From a checkpoint of a small image denoising model.
Model: 32-pixel images, norm instancenorm, activation leaky_relu, widths [96, 192, 192].
Rows from block 2 of a small image denoising model, named by matrix and row number. Rows with one number belong to one channel. Each number is 500 + 25 x the weight over its row's rms, rounded and kept within 0 to 999. All counts start at 0. Numbers have three digits each.
Before each channel's rows are labels from the 100 images, of 14976, where the channel reaches its highest value: "strongest on" is what is common among them; "colour at peak" is the nearest of a few named colours to the mean colour under the peak. Only what is clearly more common there than usual is listed. The data: microscope photos of single blood and bone marrow cells. In brackets: how many of the 100.
# convs0: first 3x3 conv (model.enc.1.0.convs.0.weight, 192x192x3x3, each kernel summed), inputs 96-191
# convs1: second 3x3 conv (model.enc.1.0.convs.1.weight, 192x192x3x3, transposed, each kernel summed), outputs 96-191

strongest on: cell type: blast (35)
colour at peak: grey (32)
convs0.8:505538528482455496476483469446467466518495518497486493476469528523471476476476496465492482479470524497519504500479474493485514490516468494516494486491470476479460470468478483507509489491500459518472476479474521469533500501524472496478471518517476493461470485522472477467497498505474522489
convs1.8:452492470519536452538512551534528537515480483501507485533525482503502513494495485515481490473486492520541523502494487483508507488516526525522504517502563522527556506504501537526502544482509518480512499494515512478475531479526504497516535500500499545504541492540525517515486533486502487556

strongest on: cell type: platelet (33)
colour at peak: purple (60)
convs0.94:512530529527465485532516509503520486517539474524517504537525529488548537510471517528503525485517501519539524496514523521531506537516545509515515519527481521528471504523538502504495527506513497567530515515527512514551523479499531523532533481558530529521504532508515533507555507508537541482
convs1.94:501491488504538506513476519557531561521493496454542492506510500527490497520539527509521506500544475473551499488551512492511481529489499473513491523525553518506527521493512540525491522484502516484528496466519530528505488508515503485504503490487498539544557521488520510512492539503495487540

strongest on: cell type: artefact (27); cell type: blast (25)
colour at peak: blue (59)
convs0.55:454483469486510476478494491541493512483482500494535448497510477484468480506509499506516487478524514497458451479510507457479496483491498462470514500517497507478527520502490525470495497521452461476494469490487475516458517510507506464495499472459480462543529472453490484482473476475492480481
convs1.55:531518538512514504494489507425516504525522494477466510493493514509483502484484498508471493509450499481515495491455474516505491489496512487514500504461516507500502487514495496514513487453486528517502505515505499426529476495496496517500497492492517524459442523486511507505511517469517528540

strongest on: cell type: segmented neutrophil (60); smear: peripheral blood (41)
colour at peak: blue (47)
convs0.142:544462477491516528494499540477527494468497439512476540496490492486472496509476508487499499539496452483520497449485512480504453487482496476475475508480517488491506513472487511477471498492458543478495496527498459485500493519472468460496487442473498489493465445459500495485497495458487477516
convs1.142:448515463522518488514551503535491479506478495492504457518488489516449504497490485472495496476482483534505519542475477499509489524540511557516547508518510481505522515525505503504469518520509494471491479517516490483477542448517498480509513502532495509487504493552528490502508507495498516475

strongest on: smear: peripheral blood (66); cell type: platelet (64)
colour at peak: purple (76)
convs0.190:567491506520512500534530526460518478487506477555499539531518516481497525538509511518515522545493490542532511507497514545543476517482530531469523524506512517519519496491515511481516526473491529523511509551528478505536537523491505480530520480492535511468455503494524530524535492477531498514
convs1.190:435489464531524516537547523563525531491491481500519480531499477492497504503503508497495489490501474544541511527525497491514507524495524548504536511528534503523534510536513533519474534517501512503491472498523493506476556454515502499511525508516505536519535498539525510514493537483504484527

strongest on: cell type: platelet (30); cell type: artefact (28)
colour at peak: purple (62)
convs0.185:480525522523512490524520523547537532493520508492546483522525524488528533525545507528519531483528499528490522478550517520520484536503522527512530513535514524533514522548530513494474518515530491513533524511522507541518530477497536517518526500520524487520541541517525527522513492507525528512
convs1.185:511475485500522557518446535535522584492492477469520497522500492509511526499527484516493506467540470449529451482533503478498516510516520482510475506534511520514524482459513538536476515499510500469513473448505508551529479491524501497503526511522512527496522484485511526520462522503507492534

strongest on: cell type: platelet (46); smear: peripheral blood (46); cell type: artefact (28)
colour at peak: purple (64)
convs0.79:520477460511534505494527518552520520470485448520535470506505469486507509512521521520528512522532475510519463492512505484486457510486512475487556517518501516503541516522509540475518494505452501487510481537499465522463502535490530483505511457467508499560527520462511505520487499457496488507
convs1.79:529528547517505547479509483432497477519512500479479517479492534511497489490494512480490492540459504496500504509460496536499491489508484509504508505468498481482496515514488479503539479491492511524486501519504505444548474510497486493491476516502508515454440540489494492495514505480488539510

strongest on: cell type: blast (31); cell type: artefact (27)
colour at peak: blue (63)
convs0.83:520508501471487462471520495530486533474501494497541453478524504517500480478511539490544489513508513512486462520482491491461524471469486476480527481550515489469549537486477502483528475506475474471484463517469474487509517529522527469466479496473468486513509524465467472478467489475480513497
convs1.83:505504518524510491500506505431512506495507480485457489498494513501495509482467486505461497494435476496515489483439463522507517492488503506523511500485518498505505488497507492518511507495478518485496493503512513420518521478508495521480504507516516525438423507536519504501505525456513515527

strongest on: cell type: platelet (32); cell type: artefact (26)
colour at peak: purple (61)
convs0.88:506550562514446477516530478472487485500535536510521498501525554515533520487490517500504499498477521559482534491507497539518520511496505532494513488521514499519467513541522456484503502500572467535504538521508487498567564503516553522514515522534522487474475551538506510491531483519515553487
convs1.88:502474471463520504502440526551514545484513486477517471501509474491520521520528499531515529466540476448525450486544525463490460513496513458496471506537534529510518494455505531514487501535491495487518487453490503527494444494509508502490510490501503512531552480470512510511493504500502477535

strongest on: cell type: blast (37)
colour at peak: grey (40)
convs0.84:507547519469453496485491468438456471507504491517489501487484518511480474501482492471499478489473530493515497526472480498490527484510488500504503482502460467479463467467474470502515493474501472510468471493483506474526486505528488507484483510508479491445465501516473481472499489499476527504
convs1.84:448495471526544451532528535527533550511486469494500482528511487507510509506498489514490501489474504523547515509500481484507498513508519529529520519511567518520542510508516537526490545488506521466506479500525524487470543463530484499516518508496502546499530487548525506510495543475509483556

strongest on: cell type: artefact (27); cell type: blast (26)
colour at peak: blue (54)
convs0.175:542505508483497468483505473457466483472503517519512523485507515505491472494504517480521496553468508499495467504489500511481489457486486493470506481508509482476495524470474476465540485465457510477470497510480482477525501533484514460486477497462478489474458511478473485479476471489488509502
convs1.175:454506470536539505540536533494526514518478470534473511523513480502496513457476469521474508472494503534538523524485465515526509497529523541523523517488539515515535480528518518538503530513514536483519479537520536473477550457522468535518527518529514545480499496540531518520502543461508508526

strongest on: cell type: blast (36)
colour at peak: white (37)
convs0.184:446490458495503478477497490562514508485489483485527472505489442467513501497519473500502503467525484503449472509519505450486468495504505482472511499484476501494507479484494507452470487510468475487506472496502505521432489475506488460494502469479493444563535503474493489480469482493492483457
convs1.184:550524534480494523473468492422490509524496470477456515501489528527514494485464487496479502491488523465505484479466485519516499491481493460505453488473512498492500496469489493508515483524492508531487503492495490484532471534505493504484484515502492494448442493452492496481510497509503534511

strongest on: cell type: artefact (32)
colour at peak: blue (48)
convs0.53:474484455497535505479510501542499517470473488498537446501500462473482494505510498511517490490533487504475459489507499461481466496491502467472534497513506502493523529510502532468483496519442480470504472503499470518442500509499513462491501480454489472550530495450499494511472482466496471487
convs1.53:533526532505504542478487489425502500524513496476470521486491520487466491485490507495488491548455502478512488491464486521504479492508493480508491502469521498495489514501499493506512484438485518525488493513506512451531472501496493520499480510492518518468433519478499500492514509484496519522

strongest on: cell type: platelet (40); smear: peripheral blood (40); cell type: artefact (32)
colour at peak: purple (60)
convs0.132:509468461495523505487527514543507518471478472512537464511505479477496508507517525512536509512540488510506468479517498472490461504490510469470536512533519511491544508510502535463502506503441490476517483522502465523459516528498519459508505464454498482549520492449500498507487479458504485510
convs1.132:526530546527513517489509503434512496535514493479473503502506521506494500485484499501481504536449501509516507501461489530523511482530502500504511515448527502493514498527502490518542492508499533527502511534514504444531488498498494511506499513495516531451437537484512507497523522474512522535

strongest on: cell type: blast (26)
colour at peak: blue (60)
convs0.16:466490473495502488474510488532507529473476510484534443490515495497480496485514497500538501479527540510454447487520511472469527493472492459460497488532509507485524522493495516477468486530486477468506486482486484513487537505504512483489498490462479444545518476471495489491471466474497470467
convs1.16:519502511484502490496474508434512507498520483465466499501490500487491509461490496509469498504454492467520488474460466486490490482498508474526479495477518500503485471479501503509496487443476514504509494488484520427518472474490488521482502495500520526461445507500508507496499520468507511537

strongest on: cell type: artefact (31); cell type: blast (27)
colour at peak: blue (58)
convs0.155:465469443492540497490513503556508517471475475492514448500507457481504497504506496506504502466533486492474466481518496462485482496481500476464538486515491512490518540504500516466494491534456480465496482500493484513443496503498523486493505478457483452550545501463495495505481468473495462480
convs1.155:533527551508512533476491490419496489520517493481473525487481538502489493487485503504493493524461497479505479495458478545505509490502485481494496510459496493494500521495499490505525486477481515530485512507498490460551462511494499510498478509494508514464429527475496498492508507487496535523

strongest on: cell type: promyelocyte (27); cell type: blast (26)
colour at peak: blue (54)
convs0.188:549483465473497453475480497509487496468469488464500511470482483500496480491500511483513502549515487479461455463483492468475455476505472468497475484501542486479506492467479505479485465455461513476481465492484500473487478480483484439484484459478479497507445455447486477499472492511487477486
convs1.188:456485458511517503536553520480504527493506484530471499526505461491495517483473484498461475454467482535527506517469472468512491494526513546512533499494508494512515479528505523530458525518497517479499480527521512460477542453503480520516532507541524527444447480536531505515493530463517492522

strongest on: cell type: artefact (28)
colour at peak: black (27)
convs0.137:490483466494536498481515511563508530458481504504536474497493475481497500493518514505542504495537489504491461488524500462478482499481498461473538496533510500494525519496499530473489487517455481468513489513492480506465508513501509465490492473451479467559522508461501491493474476482487485499
convs1.137:532510527519506492494486510438507505514515480467462500504489518493493509481472481505464499501454484468514488478454476521507515477517504490506484509468519504485508492493504491515514499490483517507498502497505506443530467495494500508495497513503518525439422513494516521505525526478510527528

strongest on: smear: peripheral blood (51); cell type: platelet (49)
colour at peak: purple (67)
convs0.0:511519546527466501537503515463509492520523506518499532531514549475527531524492499514488521491498482517533539484511508549540503530499534553508510521519480514529488491514526492504506530483517490555519520518523510508558528487496513508537527495547541528467470508518522540519553519525538523508
convs1.0:460472463512531498538505546550521549486498493495521462536525476485497515519521490532500506482511481507532489497528505480500520512504525512492494511539529530526538506493512540528478538507506504466518492483517500514493530474517506484511536495502511530530547482525528512517469539494506460539