A small image denoising model, trained from scratch: norm instancenorm, activation leaky_relu.
Rows from block 3 of a small image denoising model, named by matrix and row number. Rows with one number belong to one channel. Each number is 128 + 32 x the weight over its row's rms, rounded and kept within 0 to 255. All counts start at 0.
Before each channel's rows are labels from the 100 images, of 14976, where the channel reaches its highest value: "strongest on" is what is common among them; "peak at" is the part of the image that holds the peak. Only what is clearly more common there than usual is listed. The data: microscope photos of single blood and bone marrow cells. In brackets: how many of the 100, against the usual share in percent.
# convs0: first 3x3 conv (model.enc.1.1.convs.0.weight, 192x192x3x3, each kernel summed), inputs 156-191
# convs1: second 3x3 conv (model.enc.1.1.convs.1.weight, 192x192x3x3, transposed, each kernel summed), outputs 156-191

strongest on: cell type: artefact (25 vs 9.8)
peak at: bottom right (56 vs 9.8)
convs0.8 [139 203 134 124 172 136 154 131 132 123 152 109 144 152 114 111 191 122 130  90  95 133 152 142 205  64 213 145 144 136 141 141 110 120 183 150]
convs1.8 [127   0 107 140  94 143 136 121 146 133 134 141  83 151 116 120 178 160 130 143 164 148 132 134 153 147 202 166 133 154 125 125 143 149 129 150]

strongest on: cell type: artefact (30 vs 9.8)
peak at: bottom right (37 vs 9.8)
convs0.101 [167 129 135 148  97 166 115 140 158 139 176  98 136  89 151 130 135 155 166 131 136 156 169 172 172 120 128 155 155 154 131 169 154 157 109 192]
convs1.101 [176 143 167 168 123 156 121 168 171 178 129 125 170 121 163 107 146 158 149 166 102 142 182 122 121 146 117 163 160 167 123 187 137 114 157 198]

strongest on: cell type: platelet (27 vs 1.1); cell type: artefact (27 vs 9.8)
peak at: bottom right (26 vs 9.8)
convs0.143 [162  63 138 148 133 143  63 130 118 179  87 129 145  70 184 114 117 140 147 139 157 130 212 130 109 143 151 142 137 114 123 207 177 132 168 186]
convs1.143 [172 208 130 136  93 125  96 127 132 145  88  83 185  70 146  81 142 109 153  91 117 146 157  93  83 104 171 152 133 124 111 165 105 107 116 174]

strongest on: cell type: blast (27 vs 6.1); cell type: artefact (26 vs 9.8)
peak at: top left (44 vs 9.8)
convs0.147 [120  71 102 109 117 116  98  92 138 109 114  75  69  71 104  98 110 116 127  88 105 134  96  76 119  64  80 111 128 112 138 109 110 126  89 115]
convs1.147 [154 104 162 110 102 100 151 173 121 159  81 139 213 124 134 140 115 105 105 146  85 111 161 143 103 149 153 124 111 136  79 151  68  85 151 162]

strongest on: cell type: artefact (26 vs 9.8)
peak at: bottom right (49 vs 9.8)
convs0.168 [169 124 152 143 110 148 122 139 154 134 189 109 146 102 159 135 122 156 160 129 119 144 176 165 173 135 134 151 160 144 119 180 157 150 107 191]
convs1.168 [187 135 165 173 111 172 113 153 165 185 116 117 191  99 175 102 131 129 160 148 116 131 176 127 107 136 137 151 156 175 120 185 124 126 149 200]

strongest on: cell type: artefact (25 vs 9.8)
peak at: bottom right (50 vs 9.8)
convs0.15 [174 124 145 149 113 160 125 125 159 140 169 107 120  85 161 134 131 158 163 131 142 147 176 148 160 133 140 154 162 147 125 174 145 153 113 190]
convs1.15 [180 129 177 168 115 165 108 169 169 187 113 118 184  97 174 105 122 141 149 152 110 126 188 130 106 147 141 154 149 165 111 191 110 119 150 190]

strongest on: cell type: artefact (27 vs 9.8)
peak at: bottom right (43 vs 9.8)
convs0.58 [166 102 150 148  98 146 122 141 148 126 186 118 164  94 157 148 118 154 159 125 121 137 179 173 178 121 148 167 143 148  95 166 140 134 107 195]
convs1.58 [190 135 159 171 113 165 110 153 164 187  99 122 191  97 169 101 146 142 156 142 118 138 176 121 113 127 122 150 153 168 129 204 104 129 139 194]

strongest on: cell type: artefact (28 vs 9.8)
peak at: bottom right (49 vs 9.8)
convs0.47 [152 146 125 159 139 166 111 125 145 134 173 108 141  81 136 126 123 129 160 104 132 151 187 155 183 119 138 148 157 144 132 174 133 161 123 194]
convs1.47 [170 158 165 165  92 143  89 176 128 170  80 108 176  69 160  92 140 130 142 117 122 144 179 127  66 134 160 155 134 139 113 179 108 103 144 183]

strongest on: cell type: blast (29 vs 6.1); cell type: promyelocyte (25 vs 6.4)
peak at: top right (40 vs 9.8); top left (29 vs 9.8)
convs0.30 [150  74 125 119 101 104  88 162  98 198  68 133 141  98 169 107  95 153 106 157 127 104 157 106  86 144 172 133 108 122  72 156 145  87 173 157]
convs1.30 [181  98 122 158 128 166 123 119 175 159 123 114 175 134 159 112 143 136 149 181 117 129 162 105 122 128 135 140 167 178 116 168 121 140 137 178]

strongest on: cell type: platelet (31 vs 1.1)
peak at: centre (36 vs 14.1); bottom right (31 vs 9.8)
convs0.44 [135 143 190 145 182 156 160 165 103 109 118 171 231 104 137 166 164 122 171 143 131 158 184 142 130 168 171 155 149  93 158 177 129 163 179 153]
convs1.44 [156 168 126 182  90 173  93 143 177 168 104 117  96 111 159  89 139 160 159 130 152 141 165 121 110 139 123 167 165 180 129 186 127 150 125 196]

strongest on: cell type: artefact (25 vs 9.8)
peak at: bottom right (47 vs 9.8)
convs0.133 [172 137 157 147 122 131 135 149 130 123 155 140 159  93 146 166 113 158 166 116 119 138 179 143 152 149 164 161 146 125 124 183 121 152 145 185]
convs1.133 [174 148 157 145  98 126  89 146 120 161  87  96 185  64 150  77 128 106 154  99 132 138 175 107  67 120 167 155 136 135 113 179  96 118 119 174]

strongest on: cell type: artefact (26 vs 9.8)
peak at: bottom right (47 vs 9.8)
convs0.149 [173  70 160 137 123 143 121 169 136 187 112 158 153 113 160 119  96 188 146 113 141 143 179 132 120 135 160 165 138 147 100 165 147 125 158 191]
convs1.149 [195 118 143 145 118 179 123 108 180 163 118 133 147 122 153 101 145 135 157 139 107 121 171 100 125 119 157 150 163 180  95 168 112 123 108 171]

strongest on: cell type: artefact (25 vs 9.8)
peak at: bottom right (46 vs 9.8)
convs0.160 [162 127 146 147 124 159 124 136 149 126 184 119 143 106 164 146 130 142 154 128 132 144 185 160 173 122 130 144 153 157 123 168 147 158 115 198]
convs1.160 [179 130 172 159 102 162 113 159 158 175  98 123 184  95 161  92 134 135 152 143 117 130 191 116 100 134 155 155 141 169 103 188 109 115 146 187]

strongest on: smear: peripheral blood (59 vs 16.2); cell type: platelet (55 vs 1.1)
peak at: centre (59 vs 14.1)
convs0.50 [124  30 110 137  99 135  98 165 150  70 125 141  93  85  73  96 169 115 123  56 143 133 129 104 143   0 117 125 135 149 130 124  64 138  98 133]
convs1.50 [116   0 167  97 137 117 162 149  97 126 112 173 161 152 118 169 121 109  94 125  94  94 114 122 133 155 126 120 101 116  70  98 126  69 166 124]

strongest on: cell type: artefact (28 vs 9.8)
peak at: bottom right (44 vs 9.8)
convs0.90 [170 109 151 146 120 157 133 139 151 120 197 117 151  98 153 151 130 155 159 118 126 146 178 164 170 126 146 156 155 144 118 166 144 155 113 200]
convs1.90 [182 130 160 173 113 160 104 172 164 180 105 112 183  93 173  95 136 141 162 151 103 137 188 131 110 139 129 164 151 178 118 193 113 124 145 198]

strongest on: cell type: artefact (26 vs 9.8)
peak at: bottom right (48 vs 9.8)
convs0.100 [166 134 142 148 120 157 115 134 147 125 176 121 130  94 160 139 132 150 158 131 140 144 186 154 173 127 126 149 155 140 129 176 154 164 117 191]
convs1.100 [185 142 176 172 111 162 114 161 161 180 120 119 178 103 173  94 132 140 149 161 116 126 184 121 102 141 129 156 142 175 117 175 125 115 159 191]

strongest on: cell type: artefact (27 vs 9.8)
peak at: bottom right (50 vs 9.8)
convs0.25 [156 126 136 159 108 175 104 128 164 146 161 107 116  81 154 120 137 145 157 131 145 153 183 151 164 125 117 148 162 147 149 173 142 161 117 186]
convs1.25 [172 127 166 144 113 144 122 164 169 179 107 118 195  98 161  98 118 125 137 146 110 124 175 113  94 156 138 151 137 158 106 177 124  95 162 202]

strongest on: cell type: artefact (26 vs 9.8)
peak at: bottom right (44 vs 9.8)
convs0.175 [160 137 141 144 116 153 125 145 145 120 190 115 148  96 117 146 126 135 155 117 122 150 173 164 176 123 116 145 162 152 125 165 137 158 116 166]
convs1.175 [176 128 169 146  92 152 109 152 163 184  92 128 199  83 154 100 136 126 138 125 107 136 183 104  84 134 161 161 150 154 105 185 101 119 151 190]

strongest on: cell type: artefact (25 vs 9.8)
peak at: bottom right (52 vs 9.8)
convs0.135 [171 121 152 153 119 157 124 135 153 138 180 111 134  94 162 139 132 156 159 134 140 143 184 161 164 137 130 157 158 148 122 175 148 158 112 194]
convs1.135 [179 125 175 165  99 167 106 165 166 182 110 115 183  95 169 106 129 139 150 142 114 133 185 118 104 141 150 154 148 169 107 185 106 122 136 196]

strongest on: smear: peripheral blood (56 vs 16.2); cell type: platelet (35 vs 1.1)
peak at: bottom centre (50 vs 11.7)
convs0.53 [113  64 117 121 109 155 103 176 137 114 146  88 127  45  89  94 151 106 118  46 121 141 151 123 135  18 149 132 131 149 110 130  43 133  62 138]
convs1.53 [112  47 169  79 145 135 176 121  89 135 130 180 107 187 113 162 196 122 101 147 132 141  98  95 169 129 115 114 115 121  98  91 134 114 157 116]

strongest on: cell type: artefact (26 vs 9.8)
peak at: bottom right (42 vs 9.8)
convs0.71 [131 138 130 138 126 177 133 126 124 112 171 105 147  93  91 142 144 124 171  77 131 145 164 167 154  97 124 133 156 129 150 152  93 180  95 136]
convs1.71 [149 147 161 141 109 127 141 165 131 154  57 153 213 119 155 101 142 105 143 122 106 117 150 102  80 127 152 119 128 119  83 163  88  84 163 158]

strongest on: smear: peripheral blood (73 vs 16.2)
peak at: bottom centre (41 vs 11.7)
convs0.167 [118  55  72 138 188 146 116 164 153  91 117 109 113  88  66  87 144 118 136  20  92 157 130 115  85  72  62 120 140 147 172 126  73 157  90 127]
convs1.167 [128 153 195  85 122  94 143 155  85 157  72 155 167 132 124 111  97  77  91 115 128  88 117 104  74 160 151 125  77 127  72  93  97  76 171 109]

strongest on: cell type: platelet (32 vs 1.1)
peak at: centre (37 vs 14.1); bottom right (31 vs 9.8)
convs0.77 [158 122 161 134 186 143 134 168 177 122 147 156 229 103 103 172 144 140 162 115 110 154 161 125 176 161 177 123 160 165 166 173 113 169 158 168]
convs1.77 [122 181 160 144  83 152  74 133 152 149 121 125  85 133 143 107 146 149 133 148 146 139 149  88 120 134 103 172 142 193 108 135 156 147 136 156]

strongest on: cell type: artefact (26 vs 9.8)
peak at: bottom right (28 vs 9.8)
convs0.154 [ 94  68 124 103 161  92 145 183 109  97 128 113 137 144  89 162 100 109 117  91 105 115  87 143 147 137  95  97 106 100  93  87  93 102 158  85]
convs1.154 [135 156 128 165 146 134 107 154 168 158 147 131  71 190 137 133 135 158  95 176 130 136 140 153 181 167  76 151 150 181 147 147 151 147 161 159]

strongest on: cell type: blast (29 vs 6.1)
peak at: top left (55 vs 9.8); top right (27 vs 9.8)
convs0.45 [140  69 202 109  69 110 167 158 120 124  97 156 200 103 149 139  95 150 113 142  66 115 124 111  90  77 202 128 116 124  60 111 125  88 190 126]
convs1.45 [137   0 100 172 151 158 169 148 166 133 142 137  69 147 119 126 108 199 151 125 171 145 151 142  99 124 104 161 157 132 143 143 163 179 138 146]

strongest on: smear: peripheral blood (37 vs 16.2); cell type: platelet (35 vs 1.1)
peak at: centre (41 vs 14.1)
convs0.62 [136 135 171 141 157 136 178 175 127  77 127 185 231 150 116 217 141 136 156 131 119 138 160 145 127 153 147 123 144 111 155 149 104 171 192 128]
convs1.62 [139 145 125 184  98 148  91 151 169 154 104 123  83 140 138 104 143 165 130 150 150 156 158 120 132 151  98 179 151 191 129 164 140 136 139 170]

strongest on: smear: peripheral blood (53 vs 16.2); cell type: platelet (47 vs 1.1)
peak at: centre (57 vs 14.1); top right (35 vs 9.8)
convs0.141 [138  92 108 112  67 121 133 186 130 141 132 142 125  72 119 115 119 145 135  68 114 147 119 124 127   0 160 135 134 134  92 119 116 120 112 148]
convs1.141 [126   0 131 101 153 110 173 135 124 116 112 177 176 166 120 170 130 117  92 135  82 108 106 120 121 133 123 102 105 121  96 105 108 112 164 116]

strongest on: cell type: artefact (26 vs 9.8)
peak at: bottom right (51 vs 9.8)
convs0.87 [164 122 150 153 112 165 115 140 156 131 162 103 133  86 158 122 130 151 160 138 131 145 184 161 168 142 135 155 152 152 125 174 151 144 115 200]
convs1.87 [181 125 176 153  99 153 109 150 164 177  97 114 204  97 162 100 124 127 151 128 111 138 181 110  94 139 163 150 143 167 116 195  97 115 152 178]

strongest on: cell type: artefact (25 vs 9.8)
peak at: bottom right (42 vs 9.8)
convs0.127 [142 156 133 131 139 180 123 133 136  99 179 104 166  75  91 146 151 136 174  95 141 161 166 146 160 101 141 142 160 110 176 160 100 190  98 146]
convs1.127 [164 144 176 144  84 127 123 161 124 163  73 130 183 100 143  96 124 100 137 115 115 114 175 111  54 142 157 132 108 128  82 159  93  88 162 160]

strongest on: cell type: blast (26 vs 6.1)
peak at: bottom left (32 vs 9.8); top right (25 vs 9.8)
convs0.11 [102  86 159  85 123  97 159 146 110  78 140 111 134  87  96 113 144 118 119 102  94 119  78 125 105  95 148 126  97 115 109  88 134 106 104  76]
convs1.11 [157  95 183 138 151 162 196 124 164 174 126 175 168 175 153 170 160 142 134 150 120 139 138 111 132 108 146 104 150 162 130 140 106 142 153 143]

strongest on: cell type: artefact (25 vs 9.8)
peak at: bottom right (43 vs 9.8)
convs0.34 [168 136 128 154  96 155 108 128 149 147 136 108 128 116 156 139 118 153 170 148 154 146 179 147 147 137 117 146 163 145 134 173 153 166 130 190]
convs1.34 [172 134 170 172 121 153 101 174 180 169 112 112 176 119 171 111 127 163 143 156 108 134 180 127 113 156 115 159 151 177 133 188 126 114 169 193]

strongest on: smear: peripheral blood (36 vs 16.2); cell type: platelet (34 vs 1.1); cell type: artefact (34 vs 9.8)
peak at: centre (38 vs 14.1)
convs0.12 [161  10 147 124 104 121 128 171 137 136 112 126 147  73 131  93 132 173 142  96 117 149 121 110 102  85 163 171 127 150  86 119 149 111  87 134]
convs1.12 [136  64 127  99 187 149 152 116 151 128 174 165 112 192 114 101 131 152 107 171 154 100 106 117 129 111  63 122 145 142 114 120 145 123 142 106]

strongest on: cell type: artefact (27 vs 9.8)
peak at: bottom right (49 vs 9.8)
convs0.96 [163 120 151 147 126 148 128 132 140 131 193 124 164  99 148 144 121 150 169 118 132 140 178 165 177 112 131 154 153 136 110 173 143 163 106 189]
convs1.96 [175 119 174 175 114 170 105 169 167 181 102 115 192  96 177 101 135 148 147 149 109 129 170 124 107 141 134 144 142 166 108 182 106 116 151 193]

strongest on: cell type: artefact (30 vs 9.8)
peak at: bottom left (62 vs 9.8)
convs0.69 [ 97 124 128 111 141 145 125 185  88 139 138 133 172 140 159 148 184  93 133 139 140 111 147 166 146 115 171 116 118 106 155 141 111 132 157 101]
convs1.69 [121  84  82 121  71 157 115 116 149 145 106 152  61 157 104 110 190 159 121 137 169 175 134 132 146 143 186 177 133 160 137 129 117 164 118 144]

strongest on: cell type: artefact (26 vs 9.8)
peak at: bottom right (50 vs 9.8)
convs0.63 [167 106 151 142 110 148 135 147 142 123 189 121 158  98 151 146 117 155 156 120 120 148 171 169 173 118 148 166 157 149 109 172 139 151 102 202]
convs1.63 [175 113 180 170 112 162 111 165 158 191 102 120 195  90 179  97 138 117 148 135 109 122 172 116  92 142 159 151 152 147 113 190  90 115 142 205]

strongest on: smear: peripheral blood (77 vs 16.2)
peak at: top right (26 vs 9.8)
convs0.107 [126  60 126 130 149 133 167 112 127 140 120 107 157 138 145 148  89 115 124  65  51 124 125 141 141  53 182 114 135 111 124 131  34 133 182 130]
convs1.107 [129  70 101 139  79 142  89 121 140 136 102 115  98 108 126  92 105 132 134 130 147 133 140 108 135 111 161 157 148 143  72 148 123 149 111 156]

strongest on: smear: peripheral blood (46 vs 16.2); cell type: platelet (44 vs 1.1); cell type: artefact (30 vs 9.8)
peak at: centre (46 vs 14.1)
convs0.97 [133  28  84 137 110 145 112 157 178 102 131 127 101  89  58 109 170 150 136  84 100 167  98 113 132  62 136 143 151 194 161  99 126 138  80  90]
convs1.97 [ 99  23 160  96 163 108 171 147 100 100 142 187 138 171 101 160  91 122 110 104 132  94  83 134  97 149 100 110  92 102 109  78 139  82 130  82]

strongest on: cell type: artefact (27 vs 9.8)
peak at: bottom right (42 vs 9.8)
convs0.110 [168  77 118 143  86 146  94 126 150 144 164  82 108  68 123 116 118 172 159 130 107 152 147 173 177  93 121 158 149 153 129 152 157 140  89 173]
convs1.110 [166 148 160 176 162 161 128 157 175 157 164 153 151 167 164 134 125 171 131 176  98 134 172 145 150 179  85 135 158 180 139 167 148 138 177 172]

strongest on: cell type: platelet (26 vs 1.1); cell type: artefact (25 vs 9.8)
peak at: bottom right (34 vs 9.8)
convs0.86 [155 163 111 167 112 164 113 120 130 138 135 105 124 117 130 128 152 124 174 114 155 152 187 124 162 121 136 143 168 132 164 182 128 174 126 171]
convs1.86 [172 150 150 164  79 123  79 177 172 168  84 124 216 100 166  87 117 173 159 136 130 146 169 130  70 159 142 181 133 153 133 177 103 119 156 173]

strongest on: smear: peripheral blood (42 vs 16.2); cell type: artefact (27 vs 9.8); cell type: platelet (25 vs 1.1)
peak at: centre (39 vs 14.1)
convs0.144 [130 139 119 127  53 115 179 126 134 101  92 124 149 147 137 183  11 136 122 148  90 116  85 100  71 183  96 137 115 118  74  75  95  97 140 124]
convs1.144 [131 112  92 139 142 130  98 112 105 115 135 104  77  81 120  99 140  89 146  88 176 149 131 105 122  96 143 143 144 109 134 145 142 174  70 113]

strongest on: cell type: artefact (27 vs 9.8)
peak at: bottom right (54 vs 9.8)
convs0.153 [171 115 165 141 108 145 120 147 150 127 148 136 144  81 150 134 120 164 157 125 135 154 161 152 166 148 177 165 154 139 134 170 139 130 138 195]
convs1.153 [169 145 131 126 102 119 116 126 142 133  80 107 200  77 142  83 152 111 160 101 127 141 159 103  77 113 191 154 135 121 117 171  96 126 118 165]

strongest on: cell type: blast (27 vs 6.1)
peak at: top left (44 vs 9.8)
convs0.169 [ 88 114 114 103 147 120 106 104  79  90 144 114 141  98  74 125 140  85 122 111 115 121 115 133 113  66 103  98 123  91 129 102  97 142  99  83]
convs1.169 [125 112 161 106 107 101 158 160  96 158  46 150 185 119 119 132 125  91  95 118 122 110 142 108  68 142 172 125  84 107  79 105  91  81 161 141]

strongest on: smear: peripheral blood (48 vs 16.2); cell type: platelet (46 vs 1.1)
peak at: centre (51 vs 14.1)
convs0.106 [170  84  90 155 199 139 135 165 193 105 153 130  76 116  74 110 124 170 139  51 122 162 141 123 126 115  95 153 145 159 184 150  91 156 129 146]
convs1.106 [135 133 187  88 105  95 127 157 101 142  94 131 195  93 113  92  90  82 102  87 115  91 131  90  87 144 163 132  81 109  83 109  96  77 130 129]

strongest on: smear: peripheral blood (45 vs 16.2); cell type: platelet (44 vs 1.1)
peak at: centre (48 vs 14.1)
convs0.130 [152  55 131 148 124 156 101 149 145 128 160  74 142  56  92 107 170 141 154  70 125 161 152 156 174  81 166 163 151 165 130 156 107 149  79 170]
convs1.130 [125 145 129 149 152 140 155 153 164 132 145 177  85 175 120 149 121 175 110 136 129 126 128 156 156 168  83 157 135 149 145 118 152 136 175 143]

strongest on: cell type: artefact (27 vs 9.8)
peak at: bottom right (49 vs 9.8)
convs0.31 [163 127 154 142 121 166 126 138 150 127 190 122 163  87 151 137 135 142 165 111 125 147 185 166 172 124 144 157 161 150 121 176 125 155 105 190]
convs1.31 [176 134 174 150 104 157 104 170 154 177  93 122 196  83 160 100 139 135 154 135 120 129 175 123  89 142 166 148 142 150 105 179 108 109 143 195]

strongest on: cell type: artefact (25 vs 9.8)
peak at: bottom right (66 vs 9.8)
convs0.39 [ 76  84  92 104 136 130 126 144  98 101 165  83 124 121 105 135 123  70  95  92 102 113 123 163 155 131  77 103 108 107 119 102 103 117 130  93]
convs1.39 [ 97 150  83 180 108 132 112 121 168 151 130 139  43 155 126 146 141 154 112 143 166 154 131 157 156 144 120 155 158 142 163 134 139 173 130 148]

strongest on: smear: peripheral blood (44 vs 16.2); cell type: platelet (40 vs 1.1); cell type: artefact (29 vs 9.8)
peak at: centre (49 vs 14.1)
convs0.35 [121  87 137 114 204 145 123 167  94 150  90 152 196 116 163 153 163 115 136 154 153 122 187 132 107 210 144 109 122  92 179 183 171 143 246 147]
convs1.35 [145 124  85 146  71 160  77 108 168 156  89 106  68 115 122  75 144 147 134 147 161 145 134 106 113 132 139 182 149 182 131 147 124 154 124 165]